A small self-supervised image encoder, trained from scratch.
Model: 5.76M parameters, 32-pixel images, arch pvt, norm rmsnorm, activation relu, moe expert_choice, num experts 8, patch size [2, 2], depths [3, 6, 6], widths [48, 96, 192].
Data: trained on photos of arthropod specimens (BIOSCAN-5M), 195000 training examples, 16.5 epochs.
Rows from block 4 of a small self-supervised image encoder, named by matrix and row number. Rows with one number belong to one neuron. Each number is 200 + 20 x the weight over its row's rms, rounded and kept within 0 to 999. All counts start at 0.
After each neuron's rows are labels from the 100 images, of 14848, where the neuron reaches its highest value: "patch colour" is the nearest of a few named colours to the mean colour under the peak; "responds to" is what is common among them. Only what is clearly more common there than usual is listed. The data: photos of arthropod specimens (BIOSCAN-5M). In brackets: how many of the 100.
# fc1: MLP up (model.blocks.4.mlp.fc1.weight, 576x96), inputs 0-95
# fc2: MLP down (model.blocks.4.mlp.fc2.weight, 96x576, transposed), outputs 0-95

fc1.16,231,188,197,206,145,197,191,228,214,196,200,197,217,230,174,179,201,227,229,204,188,209,214,206,241,185,223,192,217,208,231,200,185,211,182,196,202,215,200,195,201,194,229,204,190,213,214,172,231,188,229,247,218,209,210,145,174,161,176,205,177,211,218,159,209,179,214,214,190,223,215,191,188,183,239,211,212,217,193,206,176,221,201,212,198,185,210,212,179,220,210,194,168,192,194,224
fc2.16,214,189,224,185,191,214,157,181,206,192,211,217,216,184,199,219,194,209,225,172,210,180,211,174,195,183,212,158,200,186,226,209,182,210,203,211,220,227,207,220,203,219,237,200,172,197,234,186,220,210,219,234,225,200,235,226,197,160,197,201,184,241,208,174,182,173,180,187,186,191,180,173,145,209,197,200,213,189,197,191,186,197,179,213,199,196,220,181,196,177,221,155,208,206,224,228
patch colour: brown (52); black (40)
responds to: order Coleoptera (83)

fc1.526,189,195,213,195,200,211,187,187,187,209,209,212,178,213,230,209,205,190,199,183,184,202,158,204,185,223,180,197,221,190,195,203,223,200,206,223,176,180,176,256,183,176,196,170,224,221,206,171,199,178,198,179,177,202,179,202,201,224,219,225,198,219,183,201,216,175,157,180,222,213,189,217,264,201,192,225,195,218,224,202,229,155,204,226,223,221,182,191,228,197,214,193,207,219,199,163
fc2.526,183,195,194,199,215,184,195,199,207,202,211,248,203,194,208,218,208,198,224,172,190,204,171,175,172,178,218,190,225,188,203,202,192,201,232,202,180,164,176,237,171,204,199,161,237,241,184,190,200,214,226,216,196,199,180,220,236,229,210,185,202,199,177,201,226,185,181,185,230,228,227,206,219,202,196,205,240,203,209,163,216,176,178,220,210,214,182,177,204,185,252,204,216,207,197,200
patch colour: grey (71)
responds to: order Coleoptera (50)

fc1.228,171,200,212,202,185,234,184,220,176,181,182,179,214,187,239,195,179,187,166,214,171,215,205,192,196,210,195,201,190,240,215,189,235,230,171,200,191,214,203,200,205,214,192,186,200,205,231,209,211,182,187,224,195,229,218,216,204,165,172,227,241,167,187,181,192,201,184,208,199,204,226,181,229,217,189,195,195,210,196,216,186,167,208,194,227,260,198,178,165,186,210,234,205,207,218,179
fc2.228,208,202,224,194,174,206,209,204,207,214,191,172,176,246,217,181,216,187,221,208,209,169,221,168,193,201,195,172,186,237,201,204,155,231,196,189,177,184,147,209,193,211,196,206,200,174,191,187,203,197,216,191,190,209,181,209,210,216,240,194,188,191,213,158,199,217,206,206,220,199,206,193,216,189,228,209,195,183,191,191,220,223,241,212,216,171,234,195,220,175,214,200,166,141,188,198
patch colour: brown (61); black (25)
responds to: order Coleoptera (40)

fc1.242,207,208,202,221,178,158,229,205,197,165,207,206,230,197,186,188,193,260,195,232,225,185,211,221,204,176,205,206,153,205,234,196,181,176,222,183,208,202,199,207,213,208,193,210,177,202,225,236,228,198,188,195,236,185,208,164,165,222,189,183,217,212,205,212,192,170,231,222,178,177,185,195,177,211,233,193,184,170,223,195,191,180,194,174,214,206,209,229,195,208,189,182,195,213,217,211
fc2.242,189,217,186,203,195,180,202,216,174,205,194,140,227,231,206,232,160,199,183,204,187,201,179,260,196,220,193,222,194,202,167,213,206,211,201,192,183,205,198,175,195,195,164,211,211,236,174,222,212,207,175,196,197,226,201,213,225,207,211,196,230,213,231,229,195,192,194,214,211,151,175,194,204,224,201,200,217,180,185,181,203,179,201,194,172,227,229,230,212,195,183,217,196,203,162,201
patch colour: brown (70)
responds to: order Coleoptera (43)

fc1.206,203,246,188,193,210,216,210,254,171,215,211,214,209,197,193,209,180,219,216,187,209,186,186,188,211,193,217,182,238,140,199,221,187,195,159,234,214,191,177,221,193,171,205,167,234,166,180,174,194,182,205,212,221,209,229,236,215,194,207,176,210,206,217,186,213,179,203,190,193,222,207,231,199,211,197,209,196,226,208,210,183,210,217,230,199,192,212,232,211,173,201,172,187,178,210,192
fc2.206,202,201,201,245,174,206,238,193,222,175,211,176,210,211,214,209,189,147,199,193,225,196,208,201,210,217,184,207,180,231,186,214,230,200,188,194,149,190,203,184,183,197,181,231,178,201,212,183,182,203,213,208,206,209,167,174,221,212,217,250,182,208,166,214,197,215,171,208,186,210,182,227,205,162,209,224,215,184,197,208,198,207,199,177,191,181,196,165,184,227,190,214,192,206,195,148
patch colour: brown (66); black (34)
responds to: order Coleoptera (70)

fc1.100,213,240,185,201,206,219,230,211,174,221,206,203,184,173,225,190,166,224,203,176,208,205,203,193,206,179,191,201,196,194,162,215,216,206,158,209,198,191,185,231,188,184,223,190,229,191,164,195,172,173,212,218,209,190,217,212,236,213,225,203,208,197,151,193,226,197,211,190,216,218,175,225,235,234,232,206,163,210,224,194,176,182,214,224,215,202,242,192,206,190,212,176,182,196,215,193
fc2.100,201,202,166,226,210,170,206,195,202,192,226,208,200,234,212,214,178,152,168,181,189,214,195,243,153,244,210,195,215,189,203,211,191,201,259,170,189,197,200,217,219,207,232,220,201,224,208,189,225,201,190,216,189,225,198,222,210,217,190,204,189,208,256,223,187,185,188,184,184,173,207,188,172,187,181,187,205,180,220,180,201,180,199,184,222,219,204,219,222,201,199,203,208,177,193,221
patch colour: grey (35)
responds to: order Coleoptera (49)

fc1.73,240,233,188,236,205,171,197,187,225,218,238,214,193,214,196,222,206,221,161,188,226,199,192,238,168,202,199,205,196,175,184,226,196,192,222,184,223,173,168,219,200,197,213,174,200,232,181,212,196,183,176,225,185,230,195,196,202,230,224,224,221,218,237,212,201,207,210,192,211,238,183,217,207,202,196,199,181,178,202,205,183,188,211,202,228,209,159,199,243,208,195,180,209,227,218,215
fc2.73,205,212,228,174,161,239,187,221,205,177,194,165,225,200,241,211,200,192,205,227,209,203,196,178,226,213,204,192,176,217,202,201,206,188,156,212,177,202,161,217,211,205,216,210,210,180,232,186,166,182,214,181,247,194,198,208,217,197,232,197,167,188,197,167,187,198,192,229,213,203,186,208,226,168,236,184,210,176,223,201,176,198,233,214,201,207,235,179,196,176,196,185,194,188,188,191
patch colour: brown (54); black (36)
responds to: order Coleoptera (56)

fc1.330,213,169,222,199,183,196,170,203,226,220,200,189,193,202,195,183,249,184,192,211,162,200,214,197,213,170,227,217,206,228,248,186,223,214,244,192,168,192,197,188,195,206,173,226,194,250,202,217,244,213,205,203,186,189,185,188,152,168,161,195,189,193,183,191,194,199,208,231,202,192,196,152,206,202,205,212,208,174,194,213,214,195,202,174,192,200,209,200,168,209,210,207,215,193,195,216
fc2.330,176,203,242,183,199,193,203,197,192,213,206,194,174,198,200,188,212,212,227,185,220,203,154,193,196,186,222,215,202,198,206,200,185,204,238,191,171,173,192,209,174,200,189,191,193,258,194,250,195,205,223,199,197,189,184,219,206,207,248,221,197,179,207,171,230,186,203,197,184,218,172,209,215,195,210,211,242,208,203,170,204,184,184,168,180,186,163,181,142,215,224,200,212,202,205,210
patch colour: brown (53); grey (45)
responds to: order Coleoptera (66)

fc1.504,170,186,229,191,205,226,199,229,222,178,175,185,233,199,181,208,193,188,264,215,185,177,198,245,192,212,209,200,209,184,189,166,194,210,201,214,206,210,218,192,216,190,206,186,181,230,204,223,191,187,169,166,203,204,211,201,184,212,170,228,221,214,183,193,158,201,181,197,181,159,193,206,182,175,202,186,213,189,169,200,168,221,186,227,180,233,214,201,182,206,224,223,198,209,234,194
fc2.504,201,238,233,207,189,214,232,173,193,207,195,159,222,169,205,217,204,201,187,184,223,211,199,180,200,215,195,221,188,231,211,209,193,204,215,170,173,195,151,211,187,190,196,211,159,160,216,176,178,203,228,190,189,189,209,201,224,194,235,197,183,214,224,178,184,219,162,194,204,180,212,197,212,195,203,183,188,188,235,191,209,207,249,207,206,172,201,187,197,168,222,176,217,176,181,231
patch colour: brown (45); black (40)
responds to: order Coleoptera (58)

fc1.68,227,206,222,215,201,198,174,187,205,191,202,214,245,199,176,221,162,219,174,200,203,168,181,169,190,205,165,217,166,229,205,197,198,201,166,172,210,186,173,184,206,187,218,177,188,214,217,218,214,182,198,175,213,212,197,148,204,221,185,218,234,210,171,211,182,199,209,181,205,220,188,184,194,212,190,190,182,173,230,208,183,180,232,188,217,229,197,166,171,173,203,190,211,221,222,225
fc2.68,185,209,173,215,189,215,189,209,205,232,195,163,229,171,195,193,210,223,173,150,195,206,196,223,226,233,224,190,215,175,185,174,180,185,192,195,207,218,228,179,208,176,200,190,195,197,180,177,173,226,176,197,207,155,197,170,195,196,188,202,208,190,197,203,187,240,222,203,199,191,223,193,192,217,199,215,203,235,184,189,162,196,170,201,182,192,174,184,172,189,190,165,218,211,162,238
patch colour: black (43); brown (38)
responds to: order Coleoptera (62)

fc1.351,205,202,152,175,223,218,200,173,207,214,182,213,168,190,214,209,206,225,200,194,218,195,198,217,177,208,214,196,200,223,193,192,200,186,230,218,216,186,198,204,166,208,175,184,214,189,202,176,210,204,199,213,153,166,195,191,191,201,211,160,197,198,176,234,224,224,216,167,249,182,202,222,189,207,207,231,205,231,192,216,245,219,179,169,235,211,199,175,217,192,182,204,172,227,178,206
fc2.351,203,193,188,173,223,197,190,193,196,228,196,203,181,196,199,197,203,220,161,211,214,186,222,241,153,197,229,185,176,179,210,204,230,224,214,189,215,192,214,218,193,179,204,213,201,201,182,203,189,158,193,200,149,217,194,204,190,186,193,182,194,198,204,223,205,243,169,130,214,211,171,192,175,232,204,185,208,206,217,202,224,192,186,235,217,200,172,194,246,203,199,193,198,203,210,213
patch colour: white (69)
responds to: order Hymenoptera (44)

fc1.534,203,256,170,187,212,208,214,203,172,203,215,215,218,201,206,206,188,236,195,195,194,176,173,213,189,188,192,183,193,182,198,224,194,182,177,235,203,180,174,237,188,168,195,167,230,181,176,201,197,167,223,208,207,206,231,199,219,219,235,174,214,200,208,208,211,187,203,182,219,203,179,255,228,221,225,205,188,217,224,198,190,179,216,216,230,196,214,222,216,171,192,164,192,199,211,223
fc2.534,197,209,226,223,157,210,254,195,221,193,203,162,214,206,192,211,200,165,211,184,243,215,184,189,207,215,175,212,186,228,197,199,210,205,200,185,164,179,199,189,200,197,195,228,183,199,220,188,162,188,192,186,209,186,184,172,197,201,227,237,174,193,191,176,184,219,158,225,166,205,169,227,192,163,211,207,211,184,216,204,187,210,198,183,187,179,178,170,191,208,190,215,186,196,206,156
patch colour: black (58); brown (42)
responds to: order Coleoptera (73)

fc1.239,187,208,187,202,165,209,165,223,167,161,157,181,188,216,214,206,179,192,187,215,182,223,197,217,215,209,180,192,216,205,210,191,238,208,182,209,248,198,205,202,192,164,198,173,216,198,201,184,208,165,181,211,193,196,194,203,206,192,190,166,193,184,179,198,243,194,172,186,233,205,214,203,217,187,207,195,207,232,229,216,238,218,181,219,245,230,195,192,225,179,222,216,172,219,204,191
fc2.239,186,192,190,176,186,202,190,224,196,231,159,209,191,186,205,187,221,175,201,227,208,226,207,248,187,211,213,197,200,185,167,208,219,218,174,213,206,212,219,190,174,174,236,202,257,181,221,186,162,171,187,192,179,245,203,207,213,168,208,187,206,168,202,208,229,177,172,173,221,190,182,219,199,187,173,194,189,224,216,204,219,220,211,202,219,211,192,182,208,186,180,201,177,222,222,200
patch colour: white (66)
responds to: order Coleoptera (58)