config.yaml
model: "self-supervised image encoder"
color_jitter: 0.6
norm: "rmsnorm"
norm_position: "pre"
fused_qkv: true
expert_mlp_ratio: 1
experts_per_token: 1
widths: [48, 96, 192]
projector_hidden: 512
eps: 1e-06
Rows from block 8 of a small self-supervised image encoder, named by matrix and row number. Rows with one number belong to one neuron. Each number is 128 + 32 x the weight over its row's rms, rounded and kept within 0 to 255. All counts start at 0. After the name is the row's rms in percent of the matrix's.
After each neuron's rows are labels from the 100 images, of 14848, where the neuron reaches its highest value: "strongest on" is what is common among them. Only what is clearly more common there than usual is listed. The data: photos of arthropod specimens (BIOSCAN-5M). In brackets: how many of the 100.
# fc1: MLP up (model.blocks.8.mlp.fc1.weight, 576x96), inputs 0-95
# fc2: MLP down (model.blocks.8.mlp.fc2.weight, 96x576, transposed), outputs 0-95

fc1.441 093 [ 82 213 140 140 152 142 117  99 132  82 127  87 120 119 168  57  88  65 149  77 131  91 135 130 128 179 167 116 119 113 119 104  89 177 134 150 141 133 136 101 106  82 109 152 101 117 137 125  69 141 136  75 152 152  87 174 176 152 151 168 108 120 123  77  66 192 142 133 101 145 120 123 150 153 115 126 132 105 138  74 120  85 141 128 188 110 162 129 143  72 141  84 152 180 129 165]
fc2.441 083 [163  86 106 141 101 160 112 147 157 157 158 132 175 190 141 175 131 136 116 157 136 102 112 182 144 105 110  95 116 144 178 165 113 156  88 114  50  92 101 158 121 121 121  70 122 129 127 108 135 166 160 162 115 153 211 129 126  69 154 133 162 127 124 183 193  93 116 111 132 132 115 107 115  79 135 108 124 171 124 143 148 163  97 115  67 151 120  81 139 163  96 117  48  80 107  82]
strongest on: order Lepidoptera (38)

fc1.553 106 [114 180 167 162  82 159  78 178 110  38  95 172 138 118 122 153 112 134 103 106 114 143 110 163 100  93 125 169  86 128 117 141 175 108  80 113  86 123 125 189 161 137 165  80 152 162 109 143 137 146 149 125 177 123  94 100 152 157 110 158 129 116  98 183 112 141 143 149 103 171 121 134 214 188  78 148 116 125 192 107 124 113 119 115 134 167  58 123 129 128 139 151 158 177 120 145]
fc2.553 099 [126  98 136 118 177 146 173  76 123 125 141  66 107  91  88 122 122  73 165 139 160 148 180  94 102 123 126 116 102 178 202 159  80 126 145 146 171 146 159 102  55 122 114 173 148  43 132 115 138  74 131 131 130 147 125 163  82 112 149 164 160 125 172  98  96  99  96 109 137 111 133 129  48 133 134 138 129 172 144 170 184 159 154  89 127  98 180 147 131 102 110 133 119 100 102 123]
strongest on: order Hymenoptera (45)

fc1.122 109 [129 106 166 165  89 151 121 142 140 188 112 133 131  90  96 240 109 174 155 159 167 122 113 130 118 132  80 196 166 130 110 137 133 130 141 152 143 151 151 159  86 172 118 100  85 147 119 140 135 127 176 116  77 142 134 154 106 162 132 120 160 154 146 177 144  71  77 175 172  79  71 144 111 152 166  77 131 163 151 148 130 138 134 165 142 146 116 105 138 109 111 214 141 125  78 123]
fc2.122 100 [159 146  87 139  80 159 137 120 172 110 111 182 158 186 152 165 150 138 127 149 106  99 134  99 125 119 204  49 143 100  81 156 178 107 107 110 132 157 158 103 161  61  69 172 121  74 182 145 166 117 134 138 149 106 106 131 143 127 118  63 124  77 134 183 106 126 199 157 117 186 138 114 115  78 118 127 102 125 188 135 125 123 115 128 123  93 120 140  90 106  94  95 108 119 117 143]
strongest on: order Hymenoptera (42)

fc1.16 123 [154 180 139 184 163 199 132 161 112 118 119 115 158 104 143 143 140 144 139 130 178 106 130 122 105 172  95 207 103 131 113 113 111 118 148 115 135 111 142 181 183 140 149 118 110 150 163 117 106 108 105 109 124 180 106  93 113 194 136 107 154 213 149 169 150 112 111 105 101 145 121 134 120 152 124  85  99 112 220 109 139 123 115 144 136 170  98 105  77  57  94 102 134 211 138 155]
fc2.16 122 [160 155  90 127 122 155 143 146 137 110 115 151 155 102 143 177 155 104 148 103 162 126 131  66 125 134 148 174 128  80  90 143 179 134 101  89 124 131 156  99 183 140  82 168 129 122 196  92 147  46  96  82 104 116 131 151 127 161 124 105 148 148 153 136  97  56  98 178 104 233 144 151  97 105 131 125 110 141 162 132 129 112 175 172 145 105  84  85  82 122 106 118 114 122 118  69]
strongest on: order Hymenoptera (46)

fc1.420 089 [124 136 171  99 180 130 114 157 139 106 138 120 151 146 122 112 125 143 151 114 110 158 107 155 150  95  92  73 114 106  91 144 121  78 128 137 141 134 141 129 129 186  73  86 113 184 133 149 144 138 113 114 162 116 159 187 109 184 146 184 197 144 121 148 103  58 184 151 126 121 121 134  84 184 112 142 149 101 123  80  81  92 164 113  56 206 152 151 118 117  75 186 158 126 106 149]
fc2.420 083 [140  77 139  95 116 131 113 159 105 137 110 122 111  72 114 157 151 140 119 158 117 143  70 144 149 134 132 122  84 151 115 179  69 122  83 150 104 117 146 129 115  84  87  81 145  96 116  99 124 147  86 174 156 123 175 146 144  73 186 147 182 138 116 163 162 134  73  67 141  59 142 158 156 139  94 178 114 162 140 130 154 149 104 152  58 187 194 132 156 157 154  97  80 140  94 125]
strongest on: order Coleoptera (47)

fc1.555 111 [ 85 175 158 131 156 110 161 134 115  73 168 103  96 122 121 167  73 111 137 141 191 105 138  82 140 155  88 125 125 110 132 105 162 135 172 115 176 105 159 147 108 134  84 173 145 101 130 122 113  83 140  87 119 125 100 148 111 137 107 115 178 132 167 100  83 125 107 169 150  84 126 141 103 147 140  28  62 101 187 170 151  90 190 115 206 142 122 130 144  96 112 150 157 160 161 139]
fc2.555 118 [153 120 112 138 118 111 108  87 151 142  84 117 139 118 110  80 157 173 131 133 165  41 111  95 132 190 145 138 148 121  77 126  90 168 104 118 198 126 106  71 158  98 141 146 148 118 127 159 101 141  78 159 184 112 117 141 147  79 105 114 120 127 119 139  92 198 156 105  89 136 163 124 144 124 106 122 120  98 115 122  97 138 137 135 151 121 150 132 111  63 185  65 137 220 189 174]
strongest on: order Hymenoptera (41)

fc1.485 090 [117 212  99 135 113 119 164 118 132  99 165 116 175 117 132 130 111 134  83 164 195  83  72 104 161 146 140 118 151 103 142 134 167 104 153 169 151  72 153  89 151  54 152 160 103 160 135 171 118  58 105  77 108 143  76  78 121 132 118 109 154 156  80 121 113 153 187  87 123 173 136 164 132 119 146 122 126  77 105 162 104 108 131 146 134 131  80 187 135  75 140 100 108 168 129 127]
fc2.485 084 [120 181 136 161 125 117 152 136 150 134  95 111 176 114 113 140 112 143  97 149 178 134 112  61  94 122 138 112 130  96  89 134 175  76 140 174 173 106 135 119 140  98  77 161 114 123 120 212 122  38  98 108 120 118  88 114 103 129 135 130 125 145 103 128  71 181 164 120  69 176 153 171 125 130 148  69  93 120 144 150  90 136 118 106 212 102  92 139 160  60 132 118 133 151 159 151]
strongest on: order Hymenoptera (53)

fc1.403 108 [159 144 172 152 131  88 120  80 144 121 119 166 112 132 113  97 129 167 137 121 126 177 112  98 102  63 109 136 133 120 126 115 164  54 126 108 123 126 113  93  76 110  89 114 128 119 128 160 168 188  75 186  89 191 113 112 125 160 144 136 151  90 125 128 139 169 158  66 182 183 132  86 168 125  88 113 127  78  87 135 176  96 136  89  99 131 109 107 172 162  81 199 147 162 158 126]
fc2.403 106 [156 119 131 157 123  67 122 135 108 105 137 121 158 104 118 118 115 156 107 116 107 129 162 100  90 121 138 140 143 182 247  95  99 116 146 136 133 111  73 121  99 157 174  83 130 126 102 154 139 144 170 160 197 115 161  81 120 111  93 152 130 100 174 122 168 149 219  87 147 119 172  74 156 156 101 145 116  86 104  92  63 145 155 104 150 154 147 104 101 136 171 121 137 123 126 184]
strongest on: order Lepidoptera (25)

fc1.96 088 [146  72  98 156 132 139 137 120 135 190 118  96  96 148  89 167 134 128 194 110  99 160 137 101 171 128 110 161 200 111 111  92  89 177 132 104 117 191 129 102  67 129 134  70  88 159 141 100 159 134 127 168 104 113 103 161 125 152  93 133 148 130 121 145  94  95  66 125 118  79 188  89 110 149  54 115 134 135  75  81 168 118 140 149  85 150 123 135  91 150 170 162 149 106 156 168]
fc2.96 078 [117 156 158  98 102 136 194 142 117  93 122 131 128 175 166 118 126  85  72 138 178 114 121 135 104 132  74  70  96 156 119 122 169  75 125 108 134  86  65 142 180 122  54 191 125 103 121 131 138  62  94  84 168 124 144  69 103 117 150 141 136 134 164 125 111 163 192 134 106 188 141 137 134 136 180 117  56  99 146 152 105 109 149 123 168 112 141 127 184 140  99 115 117 157 138 111]
strongest on: order Hymenoptera (45)

fc1.19 093 [147 142 157 143 139 128 116 127 120 136 102 191 141 112 104 103 185 189 169 169 147 126 118 102 133  95 152  50 146 140 102 182  74  90  83 160 129 121 133 119  49 102 153  84 177 139 114 129  87 143 148 163 175 114 155 161 128 115 161 115  96  72  88  62 144 104 127  68 116 196 106 180 123 146 146 162 139 156 155 143 111 171 150 106 152 128 120 129 131 125  67  87 149 147 164 120]
fc2.19 090 [134 154  97 113  69 165  45 152  88 159  89 160 143  73 145 198 184  94 149 130 156 176  94 126 158  82  95 105 153 160  93 148 116 146 125 137 109 125 167 159 134  87  91 109 148 105 123 129 125 120 157 116 226  70 126 118 142 137 165 144 121 108 115  62 124 139 128 129 126 126  95 157 162  78 178 161 152 165 130 113 119 131  89 102  88 117 177 112 104 111  79 118 165 131  89 126]
strongest on: order Coleoptera (36)

fc1.211 102 [158 149  95 138 117 106 117 143 130  94 158 153 159 113 146 105 154 138 122  85 106 114 114 108 138 124 212  94 186 151 116 127 149 117 141 155  59 109 109 100 116  85 127 118 163 147 154 154 104 194 182 186 192  74  95 116 168 102 121 131 176  77 143 143 180 178 168 104 100 156 202 116 100 133  81 176 167 111 122  88 114 105 104  88 111 130 131 108  93 138 153  96 123  68 128 113]
fc2.211 091 [158 123 105 158 123 154  87 116 101 113  93 184 132  94 123 141 146 131 150 104  79 159 155  52 126 126 233 139 139 134 105 151 115 154 119 155 126 140 121 106 100  84 104 123 154 135 164 157 178 147 174 130 144 102  78  83 150 123 100 110 112 148 170 195 147 128 188 118 175 142 138  99 136 114  96 188 163 170 114 106 125 124 112 132  77  94 121 128  71  52 149 135 139 107  67 170]
strongest on: order Coleoptera (46)

fc1.255 098 [103 136 120  82 111 162 102 141 123 129 109 111 121 136 112 133  99  48 117 112 121 179 188 136 148 131  61 170  99 138 194  88 165 171 164 103 128 113 130  89 216 126 130 152  91 105 105 143 161  81  90 140 129 165 108  61 117 163  84 161 154 134 148 179  99 115 131 149 158 128 118  88 131 131 119  94 128 149  89 175 145  98  66  94 112 117 112 130 135 135 141 224 118  97 147 115]
fc2.255 097 [147  88  80  85  63 153  47 129 130 143 133 148 125 154 180 183 137  71 123 117 108 198 149 155 157  74 105 132  96 185 125 148 147 163 150 136  86  81 125 147 156 134 137 126 139 137  96 142 175 127 169 103 169  71 110 102 131 134 155 149 150 142 154 173 144 120 155 151 176 109 106 117 165  80 146 167 125 142  95 120 150 126  99  99  78 139 164 140  98 138 109 131 159  74  42 135]
strongest on: order Coleoptera (69)

fc1.156 095 [185 104 126 141 139 184 128 106  95 113 149 146 154 133 150 161 178 138 125  93 165 139 147 163 126  77 140 111 107 151 134 161  87 150 100  94 144 132  50 128 139 122 129  99 128 157 135  89 155 126 100 149 140 104 177  93 146 168 152 108 180 119 143 167 145  83 173 143 246 160 156 107 142 125 123 182 168 167 122 143 110  99 176 125  48 171  87  97 123 115  91 128 148 158  82 138]
fc2.156 095 [ 83 109 140 133 122  99  94 138 177 162 147  53 124 165 120 123  44 128 146 154 129 186 105 201 142  78  73 116 106 125  90 137 124 120 168 168 117  99 128 176  90 129 127 109 130 129  91 185 138 132 149 105 103 169  79 128 111 151 139 200 125 116  80 109 135 155 113 155 119  66  81 128 155 138 141  72 166 125 122 104 139 112 103 110 142 178 151 175 208 111 127 158 137 118 137 158]
strongest on: order Hymenoptera (47)

fc1.245 098 [ 91  86 128 143 160 127 216 164 170 130 145 140 168 179 104 105 142 167 151 113 167 144  98 158 107 154 108 111 121 131 108 126  94  90 142 128 104 105  96  78 109  56 104 128 150 106 173 102 137 180 103 138 115 185 153 128 127 132 153 171 205  74 227 118 185 125 152 145 174 112 159 111  92 144 143 136 155 132  99 119 124 164 146 127  88 170 134  89  85 146 117 142 101 118 102  94]
fc2.245 098 [133  71 162 125 154 103 147 121 106 117 147 129 104 131 140 145  69 156 143 124 107 174 124 174  79  85 114 115 161 161 103 112  60  90 148 133 117 162 133 185  92 160 153  63 137 100  90  97 141 118 200 159 162 154 172 103 105 165 142 189 154 132 143  76 163  58 139  84 171 104 161 110 114 149 140 129 176 145 131 132 109 134 121  82 104 149 113 104  97 160 120 133 126  71  67 180]
strongest on: order Lepidoptera (26)

fc1.444 097 [136 166 116 137  80 111  98 110  90 114  74 137 115  79 107 131 110 115  88 168 174  98 126 110 106 125 150 165  86  93 137  79 115 152 112 141 165 153 130 114 156 123 105 137  93  88 169 153 150  52  94  54 125 110 118 125 105 143 102  92  86 168  91 136  94 141  71 144 138 135 133 105 187 176 104  86  61  82 139 131 131  80 174 169 167 127 109 139 185  69 138 106 153 167 140 167]
fc2.444 090 [149  74 123 129 139 154 102 123 137 144 170 167 123 163 137 148 167 119 152 123 111 213 126 175 140  81  92  83 163 159  97 168  77 134 121 110  76 117 125 142 110 131 165 112 142 130 134  93 132 175 153 162 140 116 156 115 176 166 171 168 145  96 137 105 155  68 115 111 146 124  95 120  95  82 135 140 167 174 137 133 143 139 118  73  53 119 129  93  50 162  94 146 123  61 100  65]
strongest on: order Lepidoptera (27)