From a checkpoint of a small self-supervised image encoder.
Model: 32-pixel images, arch pvt, norm rmsnorm, activation relu, num experts 8, depths [3, 6, 6], widths [48, 96, 192].
Rows from block 2 of a small self-supervised image encoder, named by matrix and row number. Rows with one number belong to one neuron. Each number is 200 + 20 x the weight over its row's rms, rounded and kept within 0 to 999. All counts start at 0.
After each neuron's rows are labels from the 100 images, of 14848, where the neuron reaches its highest value: "strongest on" is what is common among them. Only what is clearly more common there than usual is listed. The data: photos of arthropod specimens (BIOSCAN-5M).
# fc1: MLP up (model.blocks.2.mlp.fc1.weight, 288x48), inputs 0-47
# fc2: MLP down (model.blocks.2.mlp.fc2.weight, 48x288, transposed), outputs 0-47

fc1.43,213,207,177,209,171,213,178,206,191,199,182,189,180,212,189,195,230,193,200,230,192,218,208,186,182,184,213,208,201,211,210,171,195,185,261,142,207,230,204,201,174,205,220,189,215,225,225,182
fc2.43,194,202,191,218,238,228,211,171,194,204,192,219,206,215,183,153,166,184,164,215,176,205,196,200,191,199,199,224,247,184,237,203,218,184,180,171,213,215,215,175,170,209,201,201,210,204,213,205
strongest on: order Hymenoptera

fc1.24,177,192,198,206,219,180,196,156,190,207,235,228,139,220,215,204,208,196,190,206,201,203,207,205,209,159,208,188,209,212,217,214,224,203,183,215,199,213,217,194,166,190,173,207,183,174,159,202
fc2.24,222,191,195,186,201,199,195,223,161,191,198,198,209,200,158,212,201,230,188,211,190,229,212,220,180,189,204,225,175,251,200,195,166,178,199,175,252,194,208,215,182,225,178,198,200,186,217,200
strongest on: order Hymenoptera

fc1.166,184,189,224,208,221,226,194,187,200,158,157,190,169,209,214,192,185,150,197,195,197,191,237,182,182,219,182,218,208,181,195,221,207,231,220,188,205,192,217,202,200,184,208,196,237,235,203,184
fc2.166,207,179,219,207,235,212,195,180,218,197,211,199,185,211,229,153,178,187,200,187,187,193,210,172,187,200,183,201,226,149,206,219,229,203,186,211,169,237,209,190,153,202,191,209,223,211,201,198
strongest on: order Lepidoptera

fc1.178,208,229,180,202,207,222,184,181,206,171,179,194,191,218,203,164,161,188,190,193,190,215,203,196,176,211,220,230,198,209,199,190,200,178,216,137,210,205,223,183,170,196,229,188,223,225,204,177
fc2.178,200,198,210,187,226,213,217,192,207,212,188,166,196,213,183,153,179,194,167,214,171,187,208,185,196,201,229,231,232,177,225,210,200,185,197,176,212,192,231,152,170,212,187,186,220,217,200,189
strongest on: order Hemiptera

fc1.225,217,181,191,181,181,197,195,198,188,179,162,199,233,225,236,182,190,171,223,186,224,204,174,163,231,233,220,228,160,184,195,195,182,203,207,207,187,199,223,209,196,185,229,195,209,204,192,178
fc2.225,206,172,210,181,197,216,222,217,155,200,224,185,215,175,179,206,196,224,162,219,185,203,221,214,159,189,188,191,195,216,209,214,207,184,173,177,203,240,214,219,217,208,184,233,207,176,215,224
strongest on: order Coleoptera

fc1.135,185,204,162,202,173,226,183,216,223,238,201,187,180,203,185,238,191,198,231,204,180,227,196,215,206,191,191,193,189,211,189,182,210,158,197,211,200,232,189,230,162,201,237,192,179,211,204,224
fc2.135,220,201,231,196,205,202,184,203,223,190,217,202,219,214,203,197,220,186,188,167,208,207,227,215,184,209,205,232,198,205,159,246,182,195,198,189,165,175,186,210,167,169,200,176,230,177,227,181
strongest on: order Coleoptera

fc1.10,188,203,201,203,201,226,208,185,236,182,179,218,183,214,222,181,219,199,197,194,223,167,206,170,208,197,206,198,217,179,179,196,182,188,215,201,180,187,206,216,179,122,231,181,192,204,207,176
fc2.10,170,210,193,213,218,198,203,202,204,184,190,215,198,191,217,183,171,157,199,203,210,200,205,198,216,211,214,201,227,182,224,192,260,206,186,198,146,242,190,207,170,213,219,195,189,203,189,229
strongest on: order Lepidoptera

fc1.256,232,195,192,221,187,224,187,196,183,168,189,213,202,239,214,212,187,188,216,173,230,236,198,201,196,194,222,203,164,208,188,179,203,211,202,185,200,175,233,158,190,191,227,173,234,225,202,197
fc2.256,206,234,174,209,212,224,197,188,205,181,194,228,200,210,197,174,209,203,206,210,191,196,174,210,179,154,175,176,206,207,212,174,205,199,205,162,182,212,204,226,241,192,253,233,210,207,209,199
strongest on: order Hymenoptera

fc1.189,164,242,220,196,185,180,198,217,196,213,158,190,165,188,196,226,219,206,181,233,169,204,198,187,200,183,210,198,214,194,183,202,211,180,193,219,186,200,169,166,203,215,197,254,199,202,200,218
fc2.189,238,181,205,221,190,200,186,185,172,190,220,202,215,175,199,181,219,222,215,203,233,221,186,176,178,220,199,217,190,205,171,224,173,178,210,194,159,237,191,206,193,181,198,181,222,182,235,180
strongest on: order Hymenoptera